python train.py --translate=0.06 --encoder_fused_qkv=true --encoder_inner_norm=false --encoder_moe="soft" --encoder_expert_mlp_ratio=0.25 --encoder_patch_size=[6, 6] --decoder_layers=3 --residual_init="none" --beta2=0.99 --beta1=0.95 --shampoo_beta=0.95 --grad_clip=5.0 --lr_schedule="cosine_restarts"
Rows from block 10 of the encoder, named by matrix and row number. Rows with one number belong to one neuron. Each number is 500 + 50 x the weight over its row's rms, rounded and kept within 0 to 999. All counts start at 0. Numbers have three digits each. After the name is the row's rms in percent of the matrix's.
# fc1: MLP up (encoder.blocks.10.mlp.fc1.weight, 768x128), inputs 0-127
# fc2: MLP down (encoder.blocks.10.mlp.fc2.weight, 128x768, transposed), outputs 0-127
fc1.569 086:515476585402605530466546455411532549573511435575466546445556515390469504455567512440453431447532597407572536477426550506534522489480453508451547469576478456479458602377420496508478505491551530577559460574562521490450453528520481433450578500518523436493465515524512452544503401468489563497463542525462561437530460471462483476561454505497534437524538432570521492530604483511515526506560
fc1.570 119:544544460576508585500469493580535499577474498630493436590513455600473458454507594504469420514476473529490388486499496457517532499457463474542499470544431475493501473473486508461429475470477419495488470513500532553518498575462563535451441499600507509529491518568575539586599508578506501473486559460515482389401549555519443504474469538493489512538464448537342549418436492372478460506482
fc1.571 077:610498398521521418492420406480580461471543534530502529495510554503554544519495505436522486393466495439545520508457550542564431519594482526534494467473572487483493548516478460524474476439511463478524434455497488427511575477403550489500406536428518467525416516512550543575504449525556478537507495532436469420494613499467494487489486507534573550427422550515438487482697473594546496501558
fc1.572 092:419469569448456472494499493547511491591460487466536483532429510436542467488531506637519439602504465520466565520551425653568514519387511528506513516461568510444541436553589485495472485543471538671463523505404480498513511525481551486509496484487519484556482495532552503490570463405511579486534548485596514503437490454537571507519574466456492492438478449507424476503487479508391537457602
fc1.574 086:560486459523532622459522466499471528445495532419530512430498447514473434446477470510437391438547515461540513538462499496481584463477563477512469565505470487540484591549551563546534435456555426409534569598447502459537493448511469466452500513578494579593569481493473488479552549507487559514583464546467425488474517578485539541582514448504460449503466534396536509429520427543600535370591
fc1.575 109:489545512518515611420542599565526557503526488458494522531503434475459428507456447472506525508578555500531536457572500534494519547459524450588529560516589506449426468401485575527495578450503515458509548516500514483439464470487570444500532458433552454464504473445500440434525424589479369436577474520448490485516476422568520493437591494477513588633489439345509490506456472482498454511487
fc1.576 085:515506563420489505483544494374461493534411536389525535543520581442536456546494437619516518510513516538534475476537531562524560504506495559485488488546565431380551437459584573583549500527501425485416429487496528529464408564484541453513524497495493561532496504436542405508553524418451460452455447479526588536471521471552505574490458419504502499528563449481564518465533409599575554480437
fc1.577 073:538417454520593454455565438404541540477460493497497520513489569506519445529527435445513459435484529600369449523530488434475464480481443394494544574471497487403578543570546522504449535507487493492558374524566492519558523471435450461476501463560486518495488449503554532565580558435536549478513497510437480478448568477515541492476425384443549521459540487533450529468546559537431467498651
fc1.578 093:411581483495512461546467585412482462491454490569471525560436533441471453429601574518548528503572504528488548453502558545557551601438503536503483488536541459565568506472419515482537543488610533474389478523485556456532501503574473524478444482478519482369427493496527460533465519496466469546458464476400550545438514398491496473482494523380510569429494487551508612527408572537426497507468
fc1.579 052:505538509430483476465582545548458440578407577537508550408466426589524563570463435502487419576534435490498498476489563561510520397503520523513553437540491439625518504573519557584553407549515482531483566409434556372507510429525565498499514484495484438529492498501488613411482494508452535550455463455512516502434443507484530604518506575443503487514474450487534459464490488515501409446478
fc1.580 134:489472563453431611457595500520422464472532464515493494476504460476480479450481526501523463468525542486617588561478520442537438340413579501496495474518487482524523501461507589459493507521533487563644462500458530512499568627530449473453482528492433423477486469511377467452481543446575534523435469559474529439583623580478483507555460461491516528491446557549455491555541508491550510477456
fc1.581 100:476487512458440587459542597504517467419533541453385459597503490526544523488488515563414466465469430543517447514478472604500522529545514562516510515482514471449484489477445595581559505597526473567431500498474465443508526584503481483514514529383557481420502486488470499469607498560499466494545506407496493587567541549446529529450488492540472562554453498462435496511512476495488326493356
fc1.582 119:556487503476481528475481482507501450527475496462555473590524547524559473555578530475481457534529477501421528453491473581527476571550387426541488478521564457589524518455518500377447507501551553428504443450556494507490492517582540456583543526560509475544519439534448547423420484448431471394517429585553549567465435479533453374518483476596529520515501565473397591546527468462488482444392
fc1.583 114:513497518511424624499530499504550446559485466476496425496509518501527574529494515498531490551473483562489560464514509483531526414541467515509566463520483564508490591470469531513491554477559556527488535435489579422461549536583453513521511494495468531459547487471639546558442486452507447495464516615531480538455507423562514544450386459419564505361516486472478519557398487525463539357353
fc1.584 078:568487544491476576540583453582488399508519514577460473503518434475535495481529598533616491509535541473478492574468553463549536471476468443555518489368469518523570526560562432561409448461529478432505506525568543529463549484491512484491469566529587533448419393484385561521561502457463568459479478495443520441516473415510504515464473537389574573495527498396469533447507422471535446493456
fc1.585 145:548514532443582601424409500492427590492508529471453455525476433499501502474593635468494527483480426477466541582439432531413481596545465586458530521486599453520476545538457363515507433459447497512490437550519518477419536541452510521485501494545478475451525474477494519540483429619468512477469578521538406509463558526474463519485564458528495502522412567538513543611537491570537515463444
fc1.586 092:518525527382530522494468496487484447449498506545507534447486544438523461537469473485632494548501576465414447527537519525600600465464479459482509526461449466507448497558522448509460588548447466459484582521503553477452510405436504487467385481460518463500527560485581469448495487373543412482515437474545633437616540399486476522447484483456503588493462535534489614511512518442544502558526
fc1.587 114:581475436559430564487526500515450532529534452448461499483568535526573479556547594525477442508549499536458454612485554492473586475553437564542493415550523508507524453470475494479424542507619520380497547536562495517568510561623567458472536475574528431444484485467555418373518500470439492484548410461521602445435525488439432422481498462454497505523487438469471539505504502419440497500473
fc1.588 084:528547465523467454502473508511474460450532567435475519486509554529548474475527524569546529479571449454460554610488577506494476492518454485508479480557527574418561529372480547545540450481460525415452566579519535541492581499408456434521521464497615617422533568440429543538475537458573503415481488423463509396574547513471456510441543508504451473539491490570486570455452506494581622559521
fc1.589 082:520479455504584474466517475531553508404503541349450433476450532447483547465453492580538497485543507522508559551539462502470453497496568535597495598495521500438561527482437452489508536469554495474549499500543474536574420571541497561519349483416500439519484471455440531482434552547579487432542548521506456499434331453453501497497479513549528474430609567461483499531501560465566416527514
fc1.590 074:535475409535543446524479507526479480514472443446547442564501581466534391495553396546484549534514530477503571584465452461576522478599534426482516558525563532478560567474534443486581350514527479480506477494548524460539554413515512478468521450567487453523475498474577533503505526379471466488580497571530495640532565479511536412466477484399478549422454459448487428501587553465486471518501
fc1.591 087:461496414492475562456509500506492412504500464523418464484476517423544490503476427525422536532569518478512474511475523434424556554557528540394507487436581488506481459576436500544492554516461579498391511551475563526520502435460454550490560417494511448447452578619483552545558612460508528511478435508491393525456583567501579573451465563489565476506443394513409524448502436475438528507549
fc1.592 121:516437439501540536606521534574411502430512442526542531507454573479474531531430477568360472498443545543484418452510577541563433487478495502458575475492433523507535477508576558512407481520458429478448419460471466526492513513497472439431449570498489417527565556456457619538508467487401589500489500601534560478461515545470494490469513546534550470506493526405534456474410423486467566503401
fc1.593 068:541492508534588426494417500537487468537473489492480526436545438500535452570561487472466508539454511481653479558541528514435537534490490453478587496426497439581560559547479451564506568472469490410515440522434451537575462574455478485457552493611516458483467476510492426604542450482434572534525410469497600498478481577561451512513403540452432486582443484409494496449550507562468509412463
fc1.594 081:472505481540487483534521401510498471515468483516525569509521567435621431392474499515604469467607525491421617562435464422505515435367590425489462605430495521485499522474531471520480545518568507619612435541479467471475497497486475470494546535525522502561522472524503435540494543558446489472457396484522492511494397483458528483522506408513537457480576484496501546462388561459495485528500
fc1.595 090:481534501455499547496514512528398463557474386442428557473468408535457482490566481526576472448531513433525461380493467551472507411531558507563576535506496512424419519543562480523512442478489441539546523486481457480489557458505394445485542492598531468528466546563473529555574375427435481516442501494508530617584600522531485577578497532492403507513458503508532551475530554558496541437570
fc1.596 093:435478521455462469448494457472565507375489447541570554531485481455496487464430450572497396473444471475506588454521494485552452469556549513497493531433576496650537415480510507517498548549442518527475516495546515441537500454389536530472516497521610493529517547627497462558585578464521383491482468499420494467484421490532560470569504438559492458497491403507538465554548418481515614482507
fc1.597 089:513546471508509508498493464439493473549536515519470564518435524459569462543451391493467535477559457551506514491445528583468463613491388528579453526502454628379475524453491525511450492474455500568510449461598518489552539493498414518443451522437508467452528507555551474563432535535398618425434494529562536485564394459471485479477535491432464593552466505458582551568505539566458497430497
fc1.598 098:454475541586479444492486634510469449518539557486545535495517492561507519497435570550582550590501485446445473485508490531494519466521537565470425403474510573506513518458507507550438522493492484599454514579516518466547525475576480423452493468431456566495590440497483410482468497585377482566602413469470379503475503452354489544539528526558521550515479552441509545466577549505487461437480
fc1.599 099:464481509568463523521425496562506459514438654471596458570507531502520667625405486420473557442434542563455473484468466487490531502497449482497542483425478591471546388459441497549523487526466421504455467478490502374513593570477556537467522458517574500508424453521511581504554475532507503537559516422435484509463526438486549549465489440501524446441522432494516492505475534497507481571535
fc1.600 065:607531504483506548460481544491536504565535543502521481526444534596431523425631523465488498469464574497567572586457476453580528474520516491547551502413504464560455547569453451451440510529563437460451455555568551510401549440465541524405533549517480379430495469541497467515571507491535485581462485484467491509501375496482436559527590545476486526543475411520361463509534527466521540529540
fc1.601 060:484497477450519479422396499582576486581449506573524549487517553547467538511554523520511423510534435484593497452401460550555539457548447524498555520521486458551583457489508514488510421504488427510506505387439502371467473476540559443458514529512640432459511523455580516428525438533452482503481404449565614471419524510533455489440498557439583592514438488529481477504444466560508545494469
fc1.602 106:456611506502540444488490520484547444540545418494517461411528445506484512547542578562455501488483455427512459520406541471580471507463452570510504546519515445488466507551583491499493558613437456525550491497526508425448495582516522529394428463490459492500436445380538514657570580462434541467504506585508458584588524510550499506470497519543494423599463559480457491525537492521509402430493
fc1.603 113:537520501417537451466512501461400534450443506584568510505556624526490414508496510620573512549488521482478485450555475551413477489468546417456523593515565557515498533533562512436517557539492451514493426449523509463490501483588508532519509397515498536353431535411472501442451463457475491464535528566412457544500415506433481470558589556461547452450508473416504564518428444528573509489466
fc1.604 076:528507425457476535418489491500417417519560574517592478516531481514497450499485472493494595453489465601501520480381473481573614628510450465485489566490551510569511608456553524516593482437535539510439381508538441509482429434582514457495520473504532521454517495471486483523434465518517526530593460442568435621468528497516488476465475439432459461502556533515516464396450499436479524533589
fc1.605 060:527377475551526533539450526547500449503446481495604539532498491462514459470486472530607431448415579528450553560488444510507514548553555558547471527445457424572465540549486488480402549444453490489511501550491521555614569467506552465533524459558649507527554473491464536610464606493496554499496417571510490500476523496502580506512466424412427480484361476418507510504458552499525508466502
fc1.606 074:538507535423585501507498525499482452529540502500507500564437463361425527487494462540444588531485555433568473422504549508409496528491554526381540518507415522394575433432548476516559544513461485584448503516526551579439476552579520503600442481439440500597499521518401458452485498503522543487484530504430460520530457436477460526519461545586532466536464541491491522606574613477422512500521
fc1.607 083:550470539460485595447544538455482491503574542438566386568503576528440501532469382535455496485492586551470555513521433523518498528567505503459538421538512549452414514405634499528598446509417544525469460453502487519483501445431468519532470493495477466468459547570488496488495517454595517607503571484428441556550547489506497440589532555428517494472497439514485551508652591518488511520513
fc1.608 103:531517607548476561517551586514491476508444470464467575480558538494447432513485471465546473587446472489578509561454521510460434499530536499560478531492515466558566456495382537480455456575499456522472566503531492492495499498374427474558513570479442573465482493447569497602450601459484522520497477463505560419532434510558454518505430571436574569616543442481511438530472476530390447459389
fc1.609 079:431463487539504449495394491473436468550462531512556442463479559491535449517541509496481578492404510497519564407473468577594441479510567476572518504432536514466529437481406548512537497494585557490526408459586489385502430408561482530489618492475507518479422402512555475545463550544536445507506437574499431499553502528507425510564570467473537570557533589405432478500512463549561461498473
fc1.610 127:489501458488540412550524568548492572491491503548420588591493598522517545488520568470510426579445485484565435561460457561484504524454420487484530527554508486471395541534481497541570558433583512537534563563452482444568503544536495467461519433451497500518415531382563479516465493373513480429487401527541459525486544499515432436504550608600473456527509539449565522488527478580579463460500
fc1.611 100:479504584526453404513426472529456412554536510457553581575501504531555514525535500512557544542521583503488502552495448558446490460502563478528605446546473434510520482441441416582429447535473432473399525518620366515473480515531546501479558531474546465547464592523498499428496469498355494468506502504448511516477434471583368536417485469527532547535532601440525550499489492532506511499483
fc1.612 076:500490461505495500534446491428534533496483443496511503566494526453523548438489485445479442523497515448455495549517621472447464584555489496456551448626560482448558500487452557479495518570466553526360505499434429446407547600460552555534450528534445520477455561481561571398514453463515559496509515561490480423520548452470506473407413510580565520503431462513427618451589486486435530454563
fc1.613 077:502476430558539483463439472509515596502411576534483470438474450541499566667493541408432454520460500531597410490493543580476573508482470592431519466451511408481496456513480545573532489513427562541505516495521476525490470432557500574482509452508385517566485470495408482427476438502563592560547464545475543451580543485488490478527402544567450570523496473492537551509500466524474475438583
fc1.615 133:426453483408516423555419579545564389514493467404403541464556505459546473492478562471447545482484465551515493487439537483457459508446528541421539565499585482516510474458457553586462497596501501479525542534404430556517590500447478590547557497501481432465548454489499434505530463495480471460545489518447513487529431491599570455477495530523594652506596539469537545576479487495459579473494
fc1.616 173:457572463474560648481562552530512503559462447521497485590559496422532522609565603489419462507570514409522550408464540464438460555508516444490463511476536497543514494461516497553593454509557366408469475509511537502472462508450508496529446484474533427538542441523451496517437458456640486521530470533430532471517565482549535536466468556609452478520553447496501515437527504509435413449466
fc1.617 109:538412499428473535535516454504450434460489590516529496424559525435457490523494516487524514522600546577499530415520541633639485458570498458490557429485533400572476457499527495550473511567512483509479558546500467487520488526540548480491508507469483533435485515404382557450462523475506523470388508522438549550563420552548534363552522497522528494516414586534496501442420569482572487529458
fc1.618 102:543534480462564417496498587489422430523432484506503590475535601517545516595588439519441549488568530519488492459536456456529442447544456484395514458580485576348474438432431583562452488464411450546523557538533602500560547450519481491448538477541472545428519494471442443467501493486576510459483491463514463506502507537422539550484603451507507504506421510474520518506550589561536552435544
fc1.619 062:423480534578431476550521429476441514434532488458493425538476571508525545496526527478491473479477435463454587408404483494491385580473486498482581561488460517524514523469492517464516579489556518464409486536569424551503500489478447446558495490473396529488543460595529359548449500532476537452484545532585549532525407498468434511571455436568429446594513527622451496525424567516519525518498
fc1.620 104:493537476391574581394446497506543528498432478518470399511522504443500497530556466631498583410475575545430468529459400485481591497467533496528442582542481537483564453455458467490476548514503506492546515539642531544524546530496486510502536497539515435454548545524433537548478504544555559494416509492417430471503556473549473502470494464504459380552485483592479496585497539430426574440565
fc1.621 079:545489497499550491521510478452522477440534613444452472502472499522569565594480548543474530464544487407401461460547477489512426546495544444481497487508376595492493491421389491464485564533579420525545484528487484563484461476488550579490522430524467518523464529451627491539480344493551506434479430516492532494484429521452514490451526447593447561468472457514537516475617591512447463557430
fc1.623 055:491515494446504499533562561489512462499423531558511563562490507565496534563622525441553460408444530612460466451439370467470521492597495511473499536485451497560550512534566521452475551482549437527498428467486487406502485492497544463534542398514499419517571553539586459515497573491497524470448396626445494520556565440541446572526421416434549516506431452574515519530461543463438492488523
fc2.569 088:504496508577335552521547488587527513423472486445458553514534521515477494465540468487389497445386495544526564524369514490486445530496492556500453499476428455450559491515519498398477517554433467429434571508494587442503549578457470562531494478542418470476524538463496458491563596593456489401466446544487508431479525574503553525491514431487531488543559530488476422554546474545558509608474
fc2.570 109:480468511396420490614536557425420506423449497468534563380514515432521523434425417482525507520572500497451558470557532530454488572620475527524469487495619544426532490504551556557523505543518502520523563425455438580498500507475576537549433468425511483518543488391457501463505468450545458491471500536492527591579546485495515562491518459535504490490428503424567456551609431586500467508518
fc2.571 080:414496675421464540520556595525478587528448440506574549539503512558446490524507497553530496482518487566471523446517462437521513561454583501533522563570460474534560491546521519370519568509499515533513463473465451489561379494543489475475492471651469481504529512457441465457465557469482479504435509528544564541473456495484437441538476475461437427507566429495594464509357516439459527481492
fc2.572 110:571462521449560607539477513384537462569566409550534543456422569470428538530439564445535487520494596580529485529483561450504517580529472511434533522611462547521446584429445415484600530520526496479471460440540432506519430522472456443486504548454440640513486516510487508443537483546481481465530506519463566476551466420464503568385492498442541495471498460504593462495501457500543512421469
fc2.574 076:431561514529446495585436502485471585467504540574525506499423573414517479433564585495557571520405512529557506494481463532539474445550431524414603433564521500426529460512402448537536488516550558595496504441528480515458505451578569464461499451492448453461432547417529521556507456526463526485522571502551532497517477480376482419464511482486498558484569401533507462593558516475499516558382
fc2.575 124:468543444439527530501455449453508484530585547552600418443514558477553539521521437520571561479469548520428495500529454520412476471466472573585499538490472471534409553634449448552467504499573614518520450508543599495566489400500486514511469433540452435535459472478478440531504432471436499478372485523528406458535527524524581522504446529419596559421457456558480548506503524548539537485548
fc2.576 090:499497556493517501460461562493475467520472511472456544470559377488463566504485554449531513473529550441428553505429496496494538482410408421543471567495491559469435577513484434479520427480544615511492516468406401458526571508487512453509537535512553468555546529423431488486495429505658530557509454499483441509561548551478509480514564556476562510497454374408445524486545627528422526445533
fc2.577 080:491603548500376536480423556576537487561551466525517570513501542462515575478406519526469536543504526475628587437506486534463502472539542603540413468499478490580476492435439476527538492516474477534495546478471472414516425521539529553498488586408530428511504498537442471455443454538443429504485432443579532543550475535491528538522536599557419470508479485444534472515514422507563577471352
fc2.578 099:582439562512495518538479493563486471361439571502537464477528469544542465535461504563448457530519502570557406531490505471474569380672438543441533551602400459534427462497437541443523468501506516501546544492493455515484442449461450521583451474497499476536515580558583543486513474490443412546535440581542516506453471491462479483551496565546466507604568433513479530506491420459564530504496
fc2.579 057:540487480542483502513444431433558561452579399524569447535487570395489429464517525485485480453442540522526469500466487428445474569474483479499445579536549475374468536396494443428489476499529518456507408556537391570489498584455451459521473523446489541501505487506550447483545458497516425478525625506512530484527543490597529359520433490524445554513502547499426594498574507537510592533547
fc2.580 135:546605456505431526506464554482486467482464566562525487394413484511558529547540511503522583556537514436393451548572510483417523437520547509524448471533502526470576414434433517583472416560524513504489515438596591594455453396530519504448512474484597467502439540536492504452455502517420480487535592428488442451561517516454583548498468487447510522459475431466471522544636525456495502453487
fc2.581 101:517479484463560404464497498438522437446580532467503529547626506431580472558507461630516473410426447424500474509478542532485492472459513555548479495407499542378502488468555481566478611468493433512551447527512573465540477584436437465468449491442481520447457537507598440486623486530493500539513550556508474506571509524487401438424521493547473499504415497557531476477472465524509552558598
fc2.582 118:519603595479525553548511539486413462513555468522521489432467480511573509549517532527639498550434545517474506459521483539554533503553414473533537476462485374436525478568520438578435440409470528547529475456546523546479521445483429456520489534632505460568532463514483488455422461439445510528511486516480378515421481385489490476528506535534565536584451528508497521504493579453443567397565
fc2.583 126:472574406583486467569494472529491506469482521566406524530558471517479468533545492429516522451421469493479524528496558542427514429506511535397366469484586530539559475480464489529521528437437438509514496472415421545558503502477438535597582445569437422567471410544513471457451445578442473517553507435449568522443461475465545509555472482406474541567571532515465543405470556530549538443561
fc2.584 085:479409471536501479470495574417549575494500470420562448483521495570454477512465431543435551504492457460473560476547513532408448557519539511431435553557524431497556395507481481491573547549437558553500508433520442452508437514480477517499473485580433527543618505557491448447438492506474417549600630461468432491465494538546507447477457462624546398460448536508526515595485566557538480523513
fc2.585 138:515451584431551439618508497499556473567526559588537491391520494566560453558404517518432504487550515517525440497558564421482539527482525523590439533551415505449440470468463529519629493562541507444495478478462525458531565541398440548537485507506486422508425443433443508409605504510500536478441445550451489457557476546585419548497497544463518479560512496540476449463443480472443436562482
fc2.586 109:502557464503523563525489481510440551621423490524527496571493505475441583501592554505478565439497460492516541549502473511438500415510525473506519527548492523586485535454456505453495434511593548422498498413544393477482563407582612491613553476561549512604460512478515505496519459504511461408519548526507475452435501473521606535514568380462442477401484466513489441427521488450487476427576
fc2.587 114:404501499468498530570540531498648523466469552512440633536452476462505608452502521474537462528509447485531490406464525481507417463508532524512496499456521446411424459526455515546518451495493508460475475431423493468422528402482483522587500479592674499584421442541435505574432546492584478537513514535494469456581497460563510611491459500566459533490464517510495483453467450477524559486523
fc2.588 087:472446527470527594527585505446536510553448474549536406587531394510460570532477544469495549469440486529536560501541412497527565495475556598491509581489476501548524451643514512506440564476544477522438497433514491472561547527590563562454495522484471401576475420527497555462578481463489495532517460562468545602420511428518533513505446502504554503459518481420473464517489534439419388389494
fc2.589 084:401509504516441491540560495458509472502523444488517568495497560502550491518369576455449518525495428563449443544510508502535462590512486503604495474481523460523547450487518462527497510485575417445449447532531550477506444467503491610505557419606547403503460506565565518497476490476492510489647400493568455418438593577489505493488401508511558491473390470544458489522418573506567552558509
fc2.590 077:460550610455467583453563461495510650535554450547472537458495500523540529456529549450514510503424457518488417416451477496407437499521464552462465465549534391499452585476469522519408556492510516526478506522478446450481458583568380569595493514505572578438472456549477444511497424492402476501462536438486513441446445525437498501561499549572455432553564476515540552462501405503534494473460
fc2.591 085:587526545532534461495545541467528462439468578511604565525512510565441366547475598400548512603439463514485550505584452430554475457480491503524503524492464515492480534460535503551452464450541526475542429531463411524550543448500462469506503486442425492509482464396556455557547489530475504515504503508411589447600449458412475412477483464438478481428520499469558462553494642448502481498593
fc2.592 116:508463422518523529532559503537475485467466528464467578496433501495520538417562543555472531518472545539462574417574503461544456494555446575524454447537399508533538515509488548531505427548540495452518513492459504468365501434515610572500491528500516439432481445565519530535489511443511528509488351554477469429462520562424555591475524489470440605561360520529487534408545433452564485574527
fc2.593 087:548456510560519442424484491466499526515536508508450484566598390485475588479353452479569493485515517509576527427402443430402479572507451553473508552488483494561525469476548515518512526376468426460403460589474432605515532549471448528478506498559530586535520493476402513574456553539498597504531477439509516585449438591535462431515494568481521473523517527465480443487497530444489537503462
fc2.594 078:499485509459527391557434494470438571449497479493550542475521421477480504523501508436430495471415467543567435478431476584462557599558446526490612415509606489504545417534439531520448574439461433482472584526478520520566536480500531576520466443570491535479612613551492547484457503541517526540498499577439523523489437446513491535522439524442483489442529468417452472548534363479478568482453
fc2.595 086:427482524531525489510496536515507447439566614545531533474529466504490518428471486552505505499490520527486495645479548477538479571427347559488487487511559526504578566427438520531471552544545550476391441498563511536524392517408518476468481527426530560445534510492453498504443516464515547502538474472520379465488469530506435574389395460474591523573472411537518441563558463461458521527447
fc2.596 093:496423516473581518560447596451498525536542537538504539370564477535473451438445466437526545524522538581520510476390500514531539560510455410544519415587475445433467554489486485581497529468529521483465506496441497517487409560529389467572517540468478491444610526474448436464419426479559561548553508480530511580465536479434491460461515471495485624562517523536473558548481613479423455525458
fc2.597 089:457403526521470427523533507497443480470466489426541513414517478498472487493475586455533503579483558427514513462489490377491476355491558573483571455517542494607435573512524489494468551479482487500498513560439488448472495569459544466530490487552522527546500622513442508412498476490493393563617493444504530481441510551471529564490464502523506493372579549474514608395487551441562533552454
fc2.598 102:428463435465504563588552396437559563496573490596528478481476487444489451509580492493466470424602530553572547465466546493557536437467486458499551529465487438501540451589586538580539516419488458516464548464371498542523547496455482577499526480498564481492493515561464548480582480420577488551403550420519544460508539556492515538408484435376450464544449508540516500467476556485512580477479
fc2.599 101:497566483434566531472573550433481425517496524451477524487625510569501450479503535494425504531602467528534503477472543550482460482527437576571480484495482533421540418557588539500532530498490585497522411458501501546503522576493434483530469473562453458438611580525466495504590506506428656389476449537555491526506477524474481481485474581477556559551500496441535515542637461444510472572446
fc2.600 076:441505487534447529486493485542494453556465470486482509539468455433579529631440506489549465508472401487444428443535500589425503500475582502503466483595455523417490392505463548534563518465472575503550535507391425491608450542608498460534521460502556502544477496476504577510450523531477468461527540484559573527538626503548576522443412463563506503464573526489608539497492474553555432409485
fc2.601 062:572493522560490527603596451469414556503560473479502500498446461462501504452455514424513506441518562537502508555544481439451406495522587465457534455523459488495400535517480439458402542503500492530464518525534426582533449550474431596570471534540377500534496492560458546583449574421502507462526540587508446506492467486515604467583413457514429443449568588476476437525523492432505455426449
fc2.602 108:506513588492531544529567510521485535520527560523514453496600456592571498437511440499452589538451412512467555504402409409482446467481491519555464500586430568457460514507561453407539498630451452496570483542483536497414551532505473587551498559450535530516553554409514423528570518426531476477476590553442510510500534587536509419485502504567548532573509541548429492513419498506466519554444
fc2.603 112:500565485410451387455587509513514586412523510448433542452487547587403495473384520527551618530439443556498547478577485420485453498519552504478453513513511463544458445500534423484554514521479463503485516514576511471433514510526536527569504439512485442409503425525547489518545377406494428470552486535436451571539554514486526496558557555533463460489414489368466525456530472466531536503558
fc2.604 077:508507593556527517499481579559569511486481362628418560532462561464500451456512432509499495546486487359497461482452529533527462364504574612443559483562453530539512499544457489447476481452482441493501511493561485560492420410507473472525433617494537539461515507531536487524485523575389474434514538502534511442500439488440468539515493446606565465513474550501519458469508432546536492414487
fc2.605 063:465594578462495455460453557459471565583535478551477431442451505550541526529510527443436501571591458457517506464544559492520443367473407421409510503559557463473553487440466492531525491599539517539443443470532464437411442509494500538470451501442471527480442587517506543438527430519451519530527549413510531557525576418508476523545527580584600496530594587538422526550515501526464511530480
fc2.606 079:484456389559357532449541438418454576513482445510502579442552589472527484491528593539467467465508488515432558461443448454539516506526520505558476498457516469516457577487401497503443459525509553463515552474552528406492537469506494439417548484565496479439510544399568468499587573557476495500529477480510594513437484542480513555530529484493487534502590447452465532400463389414607427498521
fc2.607 076:476534422559511490480480484535542449567445413487486539395473447509484462432527583509568499519500481459522577569421561474457436535529529549464456615459568551540449508503399486475484472466548456463581508505436497501502465448496518510552505512575547583604478489488499464586620458536517489470447482500605448398432486506464486531507465550557568568527540498468427514575355448458550516451491
fc2.608 097:452494430421522535565444510551496516499520521577542461462447610541545481489516431527439549423577528502403509480553522515474549565478484576518501547593504546497390550584461413565452458405560496515570585372509491478468584429589511489462493468527474403505472531505472538435523497491528441427488575522474507528430443499504482460474539417492415526423474495553489563451504523490571524582489
fc2.609 074:525483465447463602463496522498505491528497494491483424513486498430468536560448372490530572488516537508571407516434592443492525449457541423466427511552450503539511587477559516445463576576408439531511498449479505496525547627484546494574420581456531531497481561484451521425529496471548506528546540540516527541491538393473579407356444455504485435546465446555562488509482576453461556475488
fc2.610 122:557521493528443471528427525580467574478484443475639514549497407476561437538510544485521526436409477487434521544488528506438454532441532555569425423476454533461575556536543417550494493571498528427509475543575459355549474514504475399478530513567510577476586528503459491472557548531471474400616520561518452524529462464478547461597491510504508453416522428494545497506487539423504503447461
fc2.611 122:460465537541506546528444411454543527527449546539564599476528422557491469522495515464498457532515500501353512508581474559477588455487439453503481428451492478551486491462502435547521475539533433533384385638559355563517501523520460488516555480548518565578459506510539482553487628542526530551475543420453527477446461510531441567570480514437455532539513604515506509457536518457527516511496
fc2.612 071:501508504529569527393509496586441462436511527557487493493543400564549489560513482464610555452484484505534533424480492489607478517548534519521598538416579467446467534438491508503559520472526388408530475522534576439584477477512542472438443498530548492448595416498381442530507554492490417518526444487461515553500419491503435436501529432391520520504510457409567476459452516567454540494448
fc2.613 079:426535551478522498460528465508518464583553474548520440505558501435490469368579435566487522548573509534558499445484461572513410524482501453534526480589586455520461570469593510397394502438553435463456562505467493458508474526517537460479538521482541498438437521418591445629469533472475410481557464536539546555481461423512528489569514511543510422479496464457459469543549504512604515598436
fc2.615 132:487385517362495478527398589525561500466570481339510477457486476503458505438477532514428530490561456511478510519434452420489434560459476563485453544490467495526520514504504501611512518595509453431515526489374503443461549505407447554488579485511552520490504515491515529561569504510507507439524522461490437544551432486573538492492490475588536630494520431554567466481557554481440532509415
fc2.616 144:615457474456415465576383513434520495503453511484571483402515536520464425495530466496486553490435486504438491520429533546562448425492500622514532534430394492602550561475496452379530528455536566588458457493528504466543478485578548468440600526410524488565510497479546449533503511506489449464508531478555471446452436618486438551464534469453477559478567474500557450549550491517576510518534
fc2.617 113:563508550458504485471436476390518533418566547573460600404535511456559469518474515456445643574477606508460517561467562538533426449561434502419459607497494443535468494502550455551568537517527489523541577464532512541515490541576403484535488470417485436489456473465526508446413503438593494395529476467486523598539543483439516486453467497477519493531509574556541472447527468436498571506507
fc2.618 094:508422528530452475476510436546547622471527496476550443472427453422461553413418493490610447504469479537510461481477517592543552571479523534499408523481507501473588518564565475374522549499490550477421496505449306465512418483524537559568467550566532523541508502472548496546517548471521468564469561558550499506513468504611423523532406547466426540527495488496577494494471505500432531482496
fc2.619 077:608514433419552570485508535572514480567401511495506499526521422480443492480497421527454521494508589528570442503586561543560561426509480520541523441508565518505502504551490523510495414456535452481551511529458577437504574427497566550523489452496548452469469476430466594475573522504482457541436456544450480548417611476498592509454588580445546451438529455395490428482593466443432527497533
fc2.620 100:517497507659433437534511465504523461462627489406482485496495457519574524513453579439474449499486487479531486505539544539588454545551439544528429512485495471468495567511422499575570508485553475494450455496365510426494558496491503562477512504426520457530443440462532518560518439471451467543517483561580471537505494495474592409518584494536437519432545453447510467501540390567537488594370
fc2.621 085:433563441523529578456524554550495499645515483520484617488434444503414476558442461530546442505507469547520475456521521524446488513548453510434445489514615501554430485511539514564534420504513508492468552454551562490524458448483513486550476453413535539442466494552491491371457506505548375453523481470585478458613505488539465563475578518449551456479399537538453408446449563501462583532508
fc2.623 063:523470507476519513410513439537533521483525445465538493490422494423576449476406502560501532585579494418507559549544600513475464483411486479540545560511533489440482467473431531491529478563448559441551558492503522503515490537523438611478409588515501500445412520463460538527535423465505461480548537427571565555435467517488577451458535583577454459484592559385449458431572452568568551497484